config.yaml
arch: "convnext_v2"
image_size: 40
translate: 0.12
rotation_deg: 10
targets: ["cell type"]
moe: "top_k"
drop_path: 0.15
experts_per_token: 1
kernel_size: 5
optimizer: "adamw"
beta1: 0.9
steps: 27100
batch_size: 256
epochs: 71.5
warmup_steps: 810
Rows from expert 28 of block 7, named by matrix and row number. Rows with one number belong to one neuron. Each number is 500 + 40 x the weight over its row's rms, rounded and kept within 0 to 999. All counts start at 0. Numbers have three digits each.
# up: expert up (model.blocks.7.mlp.up, 32x192x384), inputs 0-38
# down: expert down (model.blocks.7.mlp.down, 32x384x192, transposed), outputs 0-38
up.93:488478479496511537469512536531510521530510524556505514466497529506513483481471505491470442554566499428467512404498528
up.94:513501490474525638488481527465502459529494467453553561443515449484438527521453579512478461597536483544445527514546520
up.95:480543526464444450518506558553570570491508502516456487400505592474503502540542496526525510527531539457477473453480476
up.96:566484442410458491433536475496561581524506510515444550528501559477480499524445510543476488481557522483510464511509522
up.97:552443547433442485451536528487512541547465483520472499466494505371472356495528479521484490514549507470496411418482550
up.98:501633510514502481478477441470510526488552493450468485461576499475482508518519461485494540475467519490436387500496527
up.99:505517507560527490492542534551526488559516533477411507486487536525460502465528475551444549504457478490491478508444536
up.100:509558498580485515511455453483432478485514452512459486532557467513467592626387543484516525494482526489454433563493503
up.101:506481443572451457526497592474638532493488459418512463479456611489489497489464554454520556453480537504539456489518489
up.102:537501418576452506530453515557552531523523445447523520508474575528545540526518523448512517503465566492532521516542425
up.103:443502512440466507570477558470543491546530461441501474449527506492523454529516500519542482521512442450527516410519611
up.104:467467452484479486518454443518584513444491442484466524522526656475488428552505536480445541497463566430447453531513499
up.105:500502521442554506537517544503539521546469521485481523478433443481472489401527460464494537485538475506533500410559445
up.106:469492449449489529474531605479495535493434487487457503468529549445453454481470527509448502541556513451510514457539540
up.107:524571517551419481494515478573569501450432452469468483431511506484526511441532556429482537501548473447429486505478542
up.108:506552484555472558511523515463460428451512412509473545535539489484520513481499549443514460518507474503432516516542493
up.109:454486532497521459505528560511558487413470488475515538515477541519536452545515565503508509483481570475472493467515470
up.110:502491535452520526518458490482515547517451495493483484543514558505459520578431530507462555540491563379471507483526430
up.111:564520504502525464477535485524536518562593512511496520486457430469532438464548494451498573457495469490510518506568542
up.112:575496540454523533541569498427452449414474542466542520499563477484503515528534561477424463505527442522519448561578548
up.113:491511471484449489456520599544535469469550509454545502477473469459526546423454469514548517513452534496494460498492490
up.114:518532555450483497470548529525529478507562521454512515460542405495486429541516530553548530500497478431455426487490516
up.115:453431450553448475453452525515537547518518488529551462504463571473554559502473488524466482519446470488558531509470547
up.116:498561493509448524470516515489522444510591531567477514480527497494502525481438455459488511489471453496535481471451517
up.117:523506508556409525480471531475466475505483492412429533537531526449485552531445465464519485488479489501533522524508643
up.118:480538494508493496524503486477569498483471528478428492481533545480490452536454535512490538480537528400437453476512479
up.119:484529464522430513513439520513500510399496438468497503487463505468559530578453466495454512504454565495455513568487482
up.120:513495514470481465490538494562535527471469394504449485396458577518498485509508590536483580468516466485485446497506522
up.121:472533464511514471582462480460436551414507459537451514529517540558480494521495506441495507490537557501423548504491517
up.122:436550436460475513557482582466538506483457504515475537431539518514460490530481528458481565432506487475372454453528515
up.123:529493448517510517489519525397363446461471503505462546543543461452468468483467497446512466555531479528459473542539536
up.124:456504489407514505463534573531575522565473468487495437515523542527472504493454463536497483505532468459548515433415435
up.125:444441492571434512493418530488582543529487506508564489580504531469515533474458545459476454489442492524507501534413532
up.126:517533493546501486590529518522511509539472560513552480534448505473508497392533554404475525564509478495546498488458494
up.127:521437497520509442546493505592554579492488390531476510437464589483564456478571540472469538556475535479449475445472450
up.128:524485490560493479503543515518507437509451522461460484514467474492478566407469581459469495519516409490504511458607507
up.129:539498510433453581521470493459507423444529525478502553471512428504488531503531495482543499510558440482409532520535534
up.130:513473512542516479546496459618486528483534504489503471460496546490476511529563560519480509551467492443442539506498487
up.131:546526531560450487526520483587536481410410528485504502446472531465549510431556570443538524505535495496508491482487537
up.132:448515487511524455566465446500537542468461490546467495520561581459429421529501553420464504495520518443500532500509450
up.133:447532515497468440457473569526578566589500525420481437573524632474518521479501482577507484502469489519510515526472496
up.134:494523437586475495529490518499523493462401509546524511493533588530427543551503517429456467440483612464513491511528512
up.135:538486454488495546453391581517536450540513559422508515576478480445510536532424503479507496508474483499440503521508561
up.136:490416475489444483520555537505552504504488502449485507496458580520491437581501507483527582527518532446493494546414429
up.137:469523505536542427495448536524479532545468518525480458520478473519466525474449461494442535503526543533556513530491438
up.138:495460510486476516511470488518524463474491520501428543446546534452493550513553521502452563509503482461395527529498466
up.139:476522531458452564497529548492543489561477512570473545523485466523439501480555552502457496481520570490503556409496458
up.140:523529534491569504475573490449487571520474471485461505452464475451413447454489579466459541522502473480557541547500569
up.141:535492517485557483523514479544480488517595431501560527439444488502534471508533568456531510521450410495446574523500463
up.142:469517480502537477503489532411518452475464523563448527456444486496422528547515509453430509409540517446502530480531546
up.143:489495570502402484514494434478510469517593608489480602574425500458563494462480435523444497483517477487449484551516509
up.144:518561517483499502540462488467582479514560537424453557461468451473478511447519427426448515465519432503435420467505554
up.145:510422502527459525506433527527531593603454428519479525597535614521520612520456460470484453405507534412558551473485557
up.146:528474491484541574559458509433478429512515541423586486551507336489482523495506547443461462542490436537489517521599565
up.147:493510484494491550464440501531539511524486458521517501451498453567444430464500478467466507479498502435484560403404521
up.148:504472485606385561493395549504539507459480465510472420503419504484492591486467484493493472515471530509520454525477507
up.149:523507495525497536505450530416421486509518494475471504511545470496487573557457552457480486541476463518438578537483539
up.150:557425486510538606454515565477458460500516482440509520497552396461473491526472511522474468595551428545459527505548537
up.151:509508510494492482481458392472479519506498531547466500509482469482464462532511351440468560486534515426543533470565531
up.152:512514407511486526440502547510475473539405480611568561527484455456457431508422462483510474507555553478453537503542470
up.153:536551493501466514469491484489471476537534558520492548536552425506473392490512444466432472454528495490461456433436525
up.154:525567444544458496466490459542504419490498508565472536514484465521478451501466459463460464463593507493410502506473489
up.155:525493532458490534488495489423510492498504478507508490528521485527458479500425474445493471565597541480433521467469525
up.156:482406510479448558484408551516501487486440556436539432507523520491445563583431496522463483505454444475476536497437535
up.157:469493510536539499557463420523509512483491524480444479539513520503436461526527533441505530528522507420492514466553520
up.158:483466472449497512450531558541522488545424447429521470508486519513484517529476531573483522631420477448516460486497517
up.159:558476469534471531439461561486529510475497487463544470514486537520533518486521452486529502435469585508547477558452495
up.160:506569516520478480545508444506552513534481506487495468471478448530415526441524461429465506470493496456506461506507558
up.161:521505520460555499485507513454418538449465430543477528466521475513484440513486528510514507553540455504438522524548525
up.162:489417464428502512419494493510487581495448497500445494532467587429460479539419468528454529476507490404467536535466505
down.93:522527471456482454458461546535534504513421515590512505514528485542533522469485487484478541559446484538477429424521515
down.94:507512514461494457559478431519500549458456525536454556487529503493529508485512540436487473548504536520502543458559541
down.95:433531498458482511548554496453498521473500504436538513518473533517538446477454485503544516473487538499537450512505528
down.96:494497461406572448466477484546513543459499494468534520475512427480457503515467535375500534515504505556473425451450469
down.97:464500468427487438486499517429569421500546496453573542510516555464563464504507443537512571499463509570429524549491525
down.98:501549450475488493512500472516480452474474415484513500542524477514650398486482432539515492441513516498520554424550513
down.99:490510468518568514427523500473540480501539486474491470509507595474545526508490482469459600501523453529540504447521488
down.100:485549507551447533463527461526516448512509424528487523469464502506515507456471503564445501498534475464497531534545539
down.101:516459486490388475506565432445498494530479489466555550492453565558569494546523502508477492465488549549481423568502452
down.102:490530534475512489507550419411526460470508522480556482467443484497541464523531451473523518459525546502551476557486430
down.103:510507481465460487496509541472462496510466534537430540457626510510568507470449510471498466503463469472481491473491557
down.104:512458503506487451514539485442528522500479503524517445515464500593514448541472490453500494473514535528544483490479484
down.105:458422494511454468551442543540458505526473462472554519517484386486450483468492548474521459566439544528557517526475488
down.106:506504478454462438506482527558548517508439543549533479500514442483600487501443475462452456483413482535464467511553546
down.107:515536489562511499578453512530451530489513439583513489625497554548458445426548487544540450531533515573522494557501479
down.108:549545526520464486533520514571525476469526483570489521477533408557490494456513561533462509472497458459463488425508497
down.109:534433497493437491520552487425546522525471523514507489474483502545532521611531477468446538488498524477547502543475421
down.110:490518436469467527456556512480512496529464503535510551499565456505512525449483555509480528501527524553518443463501526
down.111:512552494599453579460503506570546462540474465511500463509508489523501534448475514511490385574546464534455503525558576
down.112:484539483507516500449466464513486519475540448516499512467527523538457542518544512515492478542517528462456514527499583
down.113:474467470508476543476468462520476487452607485509536518536524533475477466534529418504559466464518449548463439553487508
down.114:459481425447520551562491583465531447522472440499517528529524440526535435523508470478533533527516561534507550517519525
down.115:543517544544474506490513452492462426481499478449478479526540533537522520502500509450468472481517485541528534544504434
down.116:508546491547469505447511521485455500459562562471571521553572582503570478494545470521550501526459525566490461538499514
down.117:497600494516392418498527505531454424528513498544527544481568474557505546460481468507460495510500434509511453407522550
down.118:487493471467474529549491521459520456481460481508541504530480461512538479449500525556547511515512566515482411479495520
down.119:510445540485504515545557473426526521459482489526454392525436490548479468577560504471453486465513503456598518498425462
down.120:517476541547457499508523510466588471531482559520561462521476513547487442559434539459490497487521528528468483487449474
down.121:498510496522509495533570480517518496523449402532500485552490500497529475398449528555479477475478452453504493573560504
down.122:429498489474471487543489484473500524513527459483514517546504494523568464462502458517508504477424502480562499513537532
down.123:547565503502412482483482446571505469532470502567517547452506470490514570489517503490436485575457483506442526477574539
down.124:406469501509463547520486511455497445470517463476524527550525535556559510529458495468494536508534528495550479535519484
down.125:470491540555454511459538456487459462494488531513457560539572523497575559494462440521465486515475540475538515513518410
down.126:524517513633486524554498460483465478450535423543492509523553469525449522428541536494505476573508507429512522525516516
down.127:494516542491541454505572494452595473476484620492567495511495522495513431543460547443527466452513564527455446506453494
down.128:492504445497427489462515581557451470494472464477471529459558519547477476464473547437533461564525523570469478488511572
down.129:518533421511484483495521480580432500495505531567446501500554515507501550460556544535515501560544500511414502534550564
down.130:507532466522476489475529568520587450447451586515567546515529525470488483521457535475539496438523579544482497495470508
down.131:484467481554478544554474472508467533451520451527536437625508526497475481476534467523576492529534591511499473583527470
down.132:492500531459507511572497487482469469467449457541551519460463436543521441439478512476478481452506512501524459490533452
down.133:472524487437483460508531500441473434472439461482512562551507508463560523447472463440485557470498518497610504519474483
down.134:468545503516445556511562434527512434459473460515484497501469520490527462464466522522483470433492530466497456581536456
down.135:499478494500533569463474452477470495508432480485381518526512512525487498534507471424498466477566514502582512468561447
down.136:435472589486432541567543473489548517460535504445543457482455550499517502541517491467498518486453492460476478548471502
down.137:459473513495501518542514450497504519498582473456481571535553533501451540481568457472547505505503544452539457623488461
down.138:511582414489512467475508539510593457502506519496532534519500505514540518501440519450502517463550598547431548479496539
down.139:544454511490474453502524531521475501466481502565531508487509417507526551462525517415500395529427490504543510488528464
down.140:520480575537453494485491462488470555521480538549534454460528489565519585506466540466435461611472488515457504494539495
down.141:548565480502545469442534468522601467506506582563553570491517425511476504511457583483517454513528551551474511469496554
down.142:526447542428463491520501481487488550516420542516494518497496481482486460495449505435436500412461477473557512508513444
down.143:507539466551483543493476564458497515487542460519485474486577441497439490501433502494460493463601535493600604513451498
down.144:536567438556464445504551540477415566529474475500465461490580525493546548471554569548461467515546451523462492508544483
down.145:536505511463464455469563480515453458484468579548501549483550488492485468467518516494443490440526484512545460457472462
down.146:478527448490495479524487441520460506501511520453473567494577537495490536519532524472506490538500518482482505488534582
down.147:535559534574521491442475519519444514502416486557463479491529506493506532401479527493423457437464463461477506491505500
down.148:474558581494440531473557425462463495485521491436514528469485545533556520514535464494459501500533550467503529568531437
down.149:468607486480473507470512488571497447478438520518495545519545496465488560466517524489468481517553524527470540466569489
down.150:492551488506445542457480542481509472546423514486480552449530462497488559492519543448444466588490502591497504423563548
down.151:549527592530489463530447491516511482468500467515553518535542408478471513526455518560483547476515432519481520614508468
down.152:461453466533484483491503485465487512532523521542511545511484457519514517452501436521489520488430483447416517526568535
down.153:527524494516520502487508410499529519520507476564519505446473473479521485534520526572429592481441390476422557438542503
down.154:533476463490503494517479459511515501525492482574475492468500452515464543473556528527462490507441480480529511597546474
down.155:532495413458479455543455503532483481501495499566477480507513479565518502490521542539452496553487537525515536496504524
down.156:509497456483509477506521461515460529482514551466443575505539532474496512480563523494534499586547540518483451499568532
down.157:528490529525458541484516513503528418520507473520511540477537440524543460423469549511507463499535469503522452471500570
down.158:508492545485478536463499426444453454447548398451481517450486476564542566540537465455549487560553475483496505506509483
down.159:504455579517469454530521471445551515519500491512546481464528533483533420579506490456542488470479570526550505549406480
down.160:524566535581515509462460464567405500501477433545494451593481491484457546435541544555481454542553466470450557564529533
down.161:519515508525449525483529519515564471560439527554558509473539440481523542534457550461500512498464460559480473459552546
down.162:487471515435538494435482495538494511481465552460539557476533437525505520519429510449459551530518546546478425450492473