Rows from expert 16 of block 7, named by matrix and row number. Rows with one number belong to one neuron. Each number is 128 + 32 x the weight over the matrix's rms, rounded and kept within 0 to 255. All counts start at 0. Numbers have three digits each.
# up: expert up (model.blocks.7.mlp.up, 32x192x384), inputs 195-233
# down: expert down (model.blocks.7.mlp.down, 32x384x192, transposed), outputs 195-233
up.14:147118094125136111126069140112067148113154117136114099084130085170163105150147132095121082110116098143064129138118120
up.15:139078095122117096107115198041119120180099147114110138104085165132140134182101108118097118074134128189131153070126134
up.16:129186126142182103160139143187088169167115097118104085110078188152120072167083123099110122078148110127098093149131115
up.17:051086095147102150187168161131119159140120178147143102121148105080136151139134156154153135088068113136159154123137132
up.18:136100118163184067157106114120109148163115109069102140153160091143169098114062110104112141069138099141131125154117096
up.19:139127220170070092101163141108141127130145125073156146089074172156115113166087121082101089125122082158093105115101114
up.20:134140183132137104187155102119111125151141094097152174139063124156156131126151119117141092144107118141123146112139159
up.21:134112216142099154103090134141127147130119045116121237122116162157065142125097103102101100146118147102122192151087161
up.22:079108103185078152156121163079123125131125181129134192139062158101094162101123128144120112159099178133127124140137108
up.23:174127156132155109091103124119183106138142097110131120126144186126110101169165082147112098108166083146073133117128122
up.24:174161166162148158150058138157127161099149101107153137163164119175109150118152130093124116139123093125129113167074160
up.25:131157147159114160106174137130089167151137114108127161153146104129106097108093130120109115106087169131132158130148103
up.26:074125143163131145100136157168129124126118113096152185124078148155083163095117161122111133116064153167164120153133132
up.27:157117183140092134120157145080089082149097082092121156124075115125068093110129081154105137167099115153103150130085130
up.28:110114187168144134116160142072056119108100118097104097138107158069119120138157144109116119107110128125149109162148120
up.29:156152140156121073149131188114118102111123067118089189130177110141126097101181105117101125131104182115096142103099126
up.30:172125089101157147132127145097096115177149122140099112100179068167119125132190154122129117099136000114098115156122156
up.31:069082075139092156174108170095086130145148185178133110139133109104121129129111151152138164101086109140164171111111123
up.32:166165144119145188155044161131155112149130112123105159126091129168057143089122133104109114183110117130134147188140190
up.33:118133101113122179139102112125143161148116120110095112167062148148091110122090105092117119123130097106131133185137170
up.34:141181160080131158127115140143116127156112170116152164102092154122137133138117105087111056167132139042146170138165136
up.35:106133085115119152169128170117142090156177172156131076094138080093128103122164134177132126079069075151153180166123150
up.36:139161087082209122124143112141148122097097080158149107136170120151125121135205127104169141111112109111059149139148121
up.37:148094147093163071121098123119112147149110108063117108111149145163152085169161129092113106021133066167077129078121089
up.38:082065128153148216149185150114174155139086137175119129144186167085082161116111149161149126103060147071120120136144122
up.39:155159142114156136181094169109126110166125082159113114141097124193067130116176176105115127138135097122085122167123208
up.40:140124138118117089155118143137037131174096093108050177211107139094093063115069157150098145143098139113135147167112127
up.41:149140148084196094141083093135146094172115165134150106066139193112106136144172104133134134108157082178070123135111122
up.42:125145199146068160079166124089108092154104095078062164122122145100119144147118162124107107138092124128125184133132127
up.43:148117112117146096102123155141132127136123119060102094089089169123152120154135162095111129096138142186115138121142096
up.44:149157110156102118137113158131096050161141081111095160124087154207098158152126129135085130114094141162153141127108137
up.45:074133138181117131117196119105122109118080132120111134097158135134099154149120167133125152082102122124128152158136146
up.46:139111145094209093183092140105096130123097105142100119144156126110143115173137137105118122124155055152130106143111127
up.47:154100127135136136126105130116116151182143080121113126126143093155119102171122118066116162053110069186123164099094130
up.48:078134125129109180178156160108121127165141174187138124140138079081069131140136122156144119138043144129138117138134102
up.49:143121098150062059126081176102083145133180126106147128086093077119170134122156133122108125114102134181124156126130108
up.50:112127161151153146128184118067040135119099087163075162154136115046129065101145149123116166131089152082159108146136174
up.51:079103059165072119162116144088102141132172173184149151136135115097128103164107140121134151122118112100182167115126118
up.52:150145070103165123178099144124119141159152164162129127081120113120121133153140086144115076132127107167116152154137154
up.53:156138158126146159117114112172069146211161092106121119056081170190065130119161135080124070114127115175099129140097098
up.54:119161129067161129106074127153113123132133100142134155130091122125153140165154128075106080159130114119138142156113137
up.55:159170172105111151158119142105139149200131135074056106194067141138153125103088129106098099145144113081150142155132127
up.56:098096144117128076128142125132127122089097130138091117168123147151103154155123115091124218146090104154170110111119106
up.57:144135115088182186150067137127099097176125102123120141138114129173066122085110102100146156171138103108112142204142189
up.58:167134150141135111111144156116132162127146094092090101160108108181103123116228151091125116103162146122076103114118117
up.59:100093164163122144144108143121144139089103126129109201161119165127105149114094147081078126148113169160124133158122116
up.60:170159126076164163132138120087151085198092129121119127138109153149067137144109086121119129132157071091110114176130173
up.61:175154145095146122141075186101103116165128088123104091106109152126121129193146092121110089114143097132100155132126133
up.62:092098089120118150185143130109081103134122178172143115117151095108152119176125157149151161143104095122170128111120138
up.63:064177104142099148115186180162130151123099142150105088117124096117134115100116205136139139101031215166131156127145163
up.64:155138115091170163134109139099095083164103115121100103139124102203140118145146141124126153099102154150155123132122176
up.65:157170095118165111185067166122102138143133121119113120126154144105165137157136101149117073069135092115091123149127139
up.66:068120135199124141145143176100129085094139121135130159133113157143121167086136158073087114139092170189169095172114122
up.67:168072185107149176141182198081118143145097068127094146205104155089093103119122088141136133122055155101140107126119167
up.68:139116130104148149114145186180159107160154150144079087079125135090130158129169079177136141181107073117131159149116171
up.69:128155163142121175164164110123115123122153114104079209099118148139104111077100134149098135159063120147123124080063147
up.70:108162104153110106135119122162099154141132103095122130105136059110187107099111140103097176112076114162110162141128143
up.71:163115176107142084051140145138127112108106075090129141101133165137114131153128068155116113136154120123091145111095137
up.72:132161168112117143189131141133162107181123144170174164123038122091118121160113094134120106172090153048178151109141150
up.73:167147164111124098096097163136130085116121076148121148119120191161108133150123061131112129146124114114061154089102137
up.74:121170123158125108169159082134086145144123124103152143125121133139148130151139126130114116133127095149100139138126128
up.75:113141113154160108218126087149153112153093136090115180084148033152102096069075095147138147122126057122087172166096133
up.76:158122184131127126089154133205081167122144092086103130147110112138119127144098106103115150110119118137058105082161143
up.77:142132168161123170123112120108116154097098052124086226172158113151064164096101087153104091184111134106120125144085149
up.78:160113143194052136129091159112093105152160138133162157147083144150089174187159135190116101160105145121125137114117136
up.79:151114153180133108120181096126145169132133133106116099164106154184137115094207124063143095098129084129104083107114129
up.80:129121168093152110091133176179132143118118070113128138079156153115073148160108076178112091142105111133121216158107124
up.81:088128099136164098107120157092059119100142115166132139144102143148112146159101172132112144159132158147122100164115158
up.82:171156144172057067118133206129116119180135152077129142091081131155070098192113175145133141130095102149113150094129137
up.83:156124117165151106161169100125155144152115109102080098174115108203143132124173152152115137057158113103128095104130119
up.84:170154138160025106137106138159145184123120120071122114127072133097141113139155125135111093124128159083091149125115107
down.14:093143066076195129164121113162120042146075073122105129115159146125171138145149138087091108187070122114072181142179111
down.15:120078084114177105191129146149136076123075105144128102185137152114149106135152106120097136150147099076047139178194144
down.16:129194172143103093152114157133095130063146092168063127160195117134173096142129124090103154152129105093095147157151103
down.17:096119105115151136139192056138106154152094099104111102084149094156095124151141101167177181183115153131166164121090094
down.18:168107117140159096186140120120103078133168086145093152105126128082144115099100148109154090204095147112158179159143157
down.19:117121088129170117150067156120153058127106103174153105137137153122101073120188198109158145191140135083096198161096125
down.20:168131158129173108068126086136111159070106154089108120161061116172077125108084164142123115137143167111132170096101109
down.21:160176137098121136069161096091104150071091135096152114085091173118086167110066168168104115056109117147096142098075123
down.22:053118134159048125121133165121140117106225157078139120087097127139138064159132177194145137080146128110098193123151090
down.23:137105097155186103125118158098140110112079120145144123152180080129118119060150147133151114158155119116126139187139145
down.24:224135101120129096077116112118129112109075151131177167100152097113112187095108188112133093151116142100150211115119148
down.25:117128135127163129111133064143116116102134123128098134091000140089144125121074195116148093123118168138123132162204115
down.26:170096184117191141119099127167125080154090103129112133110064094085168073147119180109181087137143098100136123135145075
down.27:142142146122177161081119079159135175038081162139025128127087154091133164129072144183082107105080159188098072113157131
down.28:116122136144144131154082125110186169101131187119044092155078137077151100155089151163116060087093140108116123139134137
down.29:171124139112110060161187115116142088166104150127111127121116151151098162142163102113132092093099158126070105097130076
down.30:125111104159140137130121095098129096157050098124102120070149112134151181153186087107145117203095128103146201181104116
down.31:099119113132112144126212038119091148152110113104121095092168111143088154133141096166153183146111133111160194118104080
down.32:141144113154096114103101163088171134123221134121171151082113124126155132179137148111118141162151138109129218099106117
down.33:151132117101148119113108122127133094110098141107121158113139116093152144188178098127104134146129156122101185100112126
down.34:181179120075136144061137060123076130038145104090118178109059124166102137135090178113134128128107151160156170083099116
down.35:120119090135154127147182047118103128149076055115089100040163109156036151152163087128166165156093099108135184131110086
down.36:168134115095153169131081126126083131131113084109153131110107113143100173114085123134140106137118135111127169112100168
down.37:118107113147221105158107150119120074150072124167112125149107121112156111106154172090125078184136126090091180163179152
down.38:116123104161119172142193066152137187110091113087065077070070073143118134146116103173182104087104133161140074122135123
down.39:146126104142100117110083129171204123115129142115164148092108114112195112113168070132098144184120115109157188134100128
down.40:218138160134099143100118146153139163085165159155098129096097127097164128148078152129135074126079168124126140117162123
down.41:143097111105184118133112174139136116157124104146172163087153105104152139076119185127164098146140142086150198191171136
down.42:130169149101165134103111098157115171130116194166041154105071133075157109137062135138078088112089193163151107118187172
down.43:107097090131185090168110160148135069130107138153116155186131117133181122127161150087073098188153114082057164141174114
down.44:146102159132146120114145146153123118153114108178141117143128120109177120109141132139132151144167104099155130152110136
down.45:125101155112101125090144148182112163138095132097074068127114097093143123191105081090118126118138126084104069119117083
down.46:132139146094197119156110104116117130151076116121102123087187121081165127117131124142154108174141149091133140162186103
down.47:129096146126202070139133090146111107174028138151104115135137106102114161121135155106139112183131072122115141164181123
down.48:084105095121121172174215039129085143157117095077067073030153141125079138166153095145155147078090085143098146091146132
down.49:091108078089155115166132124145122043116080140139100092151107168125139142150173140074068119175098119106053171153189155
down.50:148122114100120154154169113122143145121135136107092072120136098116129125109107106177135103089081131125110070155124120
down.51:110164103158098136119233083100104152127128127116114091102138155147135164129120105145157146134114152103141170103071104
down.52:110101136092189121157160123135087117131079086132091123109177117104131139123104092161132177171111137083113134137179129
down.53:167103116160145118160141173126155083111126086089096138149149128156132116176149123078090140188152086056077170132141096
down.54:155139153086128124100088093161082108052061131087102162118101164153114127117076196115158084111131146150079163104124125
down.55:167189136089076119085120113122159113072146171152087129107095146128175089171134116058125093144014176133103169058110177
down.56:165151089066169139093132093122132086116041172137120130106121155090108137091101139116163067150127127121114144107099131
down.57:151150119122091137121122156093171126112197127109157123093126146124159120192136095127118139143136143109121213096091144
down.58:148201108169110133103127140105164138059112104132070128111171094132084139130155117114108164179127108129136150122060114
down.59:138144198148129098114141200142154141144150164093140108137107097105131091131144158113144189137173148087137159116101060
down.60:145164126124158143057123122131114140063112113154175144116143138146129169149116124116130162130124137147131201125080133
down.61:152115130128209098144124133145121111116042099146140138118198097111132112099156114134132124150133105057108153166182119
down.62:125141127124127128130213056106098148170114089128149122081184075149098158121129061138136170152093130093166147151119120
down.63:111127061070171095160155070211083056133138096147074097055050167119127125106148167135166129147069108155072136116157114
down.64:156129149159148147156060182097143105157110175146169121116093096089199145090194066113109088180144098116141202150131124
down.65:131135120105188130120150093122093094115063099131103141098167129097147127124125109148124131164115085097120156127194127
down.66:087089160110111081141146162144159096145154146120113133092095127089202066137126180150161130108185136096149152132154079
down.67:125083132161118162167174082174161139027081160144040059135085146151098125126153151172157085070130106183091048135129073
down.68:105095167141095120198173146121132107179095117116121097079189071126076098131129076109120103123160122057159147185179129
down.69:084148144083194169070107070185099156100114146099104149086076144131125140105071207145126108127154179175149120123162176
down.70:135143087060198089126082105114106152163114124127112147131052148092132201146105115136105137205135148145137099128149124
down.71:140106094126199094110134163115147126104004131169168090152131126110105128088124117138125101109158119135082115196131128
down.72:170156155167148162020110082094067186000144130098122145128094097192067138109056193176089142135156176170157173093098130
down.73:138134093138215146104140155142131139076027139142136103135146126137096130081146154153134120113146125141114094181088121
down.74:146145150107210125072120051146094131136052130103131113146076134171057197148119156108132108142139167170111144077081134
down.75:129072076132166160164206108153093160174193106097107134133138074040121169100063140123118114154101151121179149195169156
down.76:170103141137234106128109111121164117130016146140086122125118132135107124124109106083134086147147119090069083139084114
down.77:146197129102164138059165084155107186085073168137139175082076097163111192122045123145144115105117150160160131065130157
down.78:067106107173110134137153150112140118136138120096151109092113089150090070125189155206155163135199085125117197150119064
down.79:162133144155129157098129168147166130073107149137117157129167097098120089046130126112093109168136118103175149156116133
down.80:109080175116108145165139228162143117107079094165179053126124126093151145154124090194132177061181138099092113198135147
down.81:114139146105110123116127142167128099147120134133137108080114100109172116116111139108165132142125125080133125112133100
down.82:027092073185118135176140130132140092120153078154102109145111134154076089148212169116102145201187110102090164160127127
down.83:133182139168103086124150134090158142113125129189110096154205087120105118093166126079102138173099076094140163116105148
down.84:191178111136129142123120134107104122064098134134064110103166128159133192151146139110056137160099154134078142047089119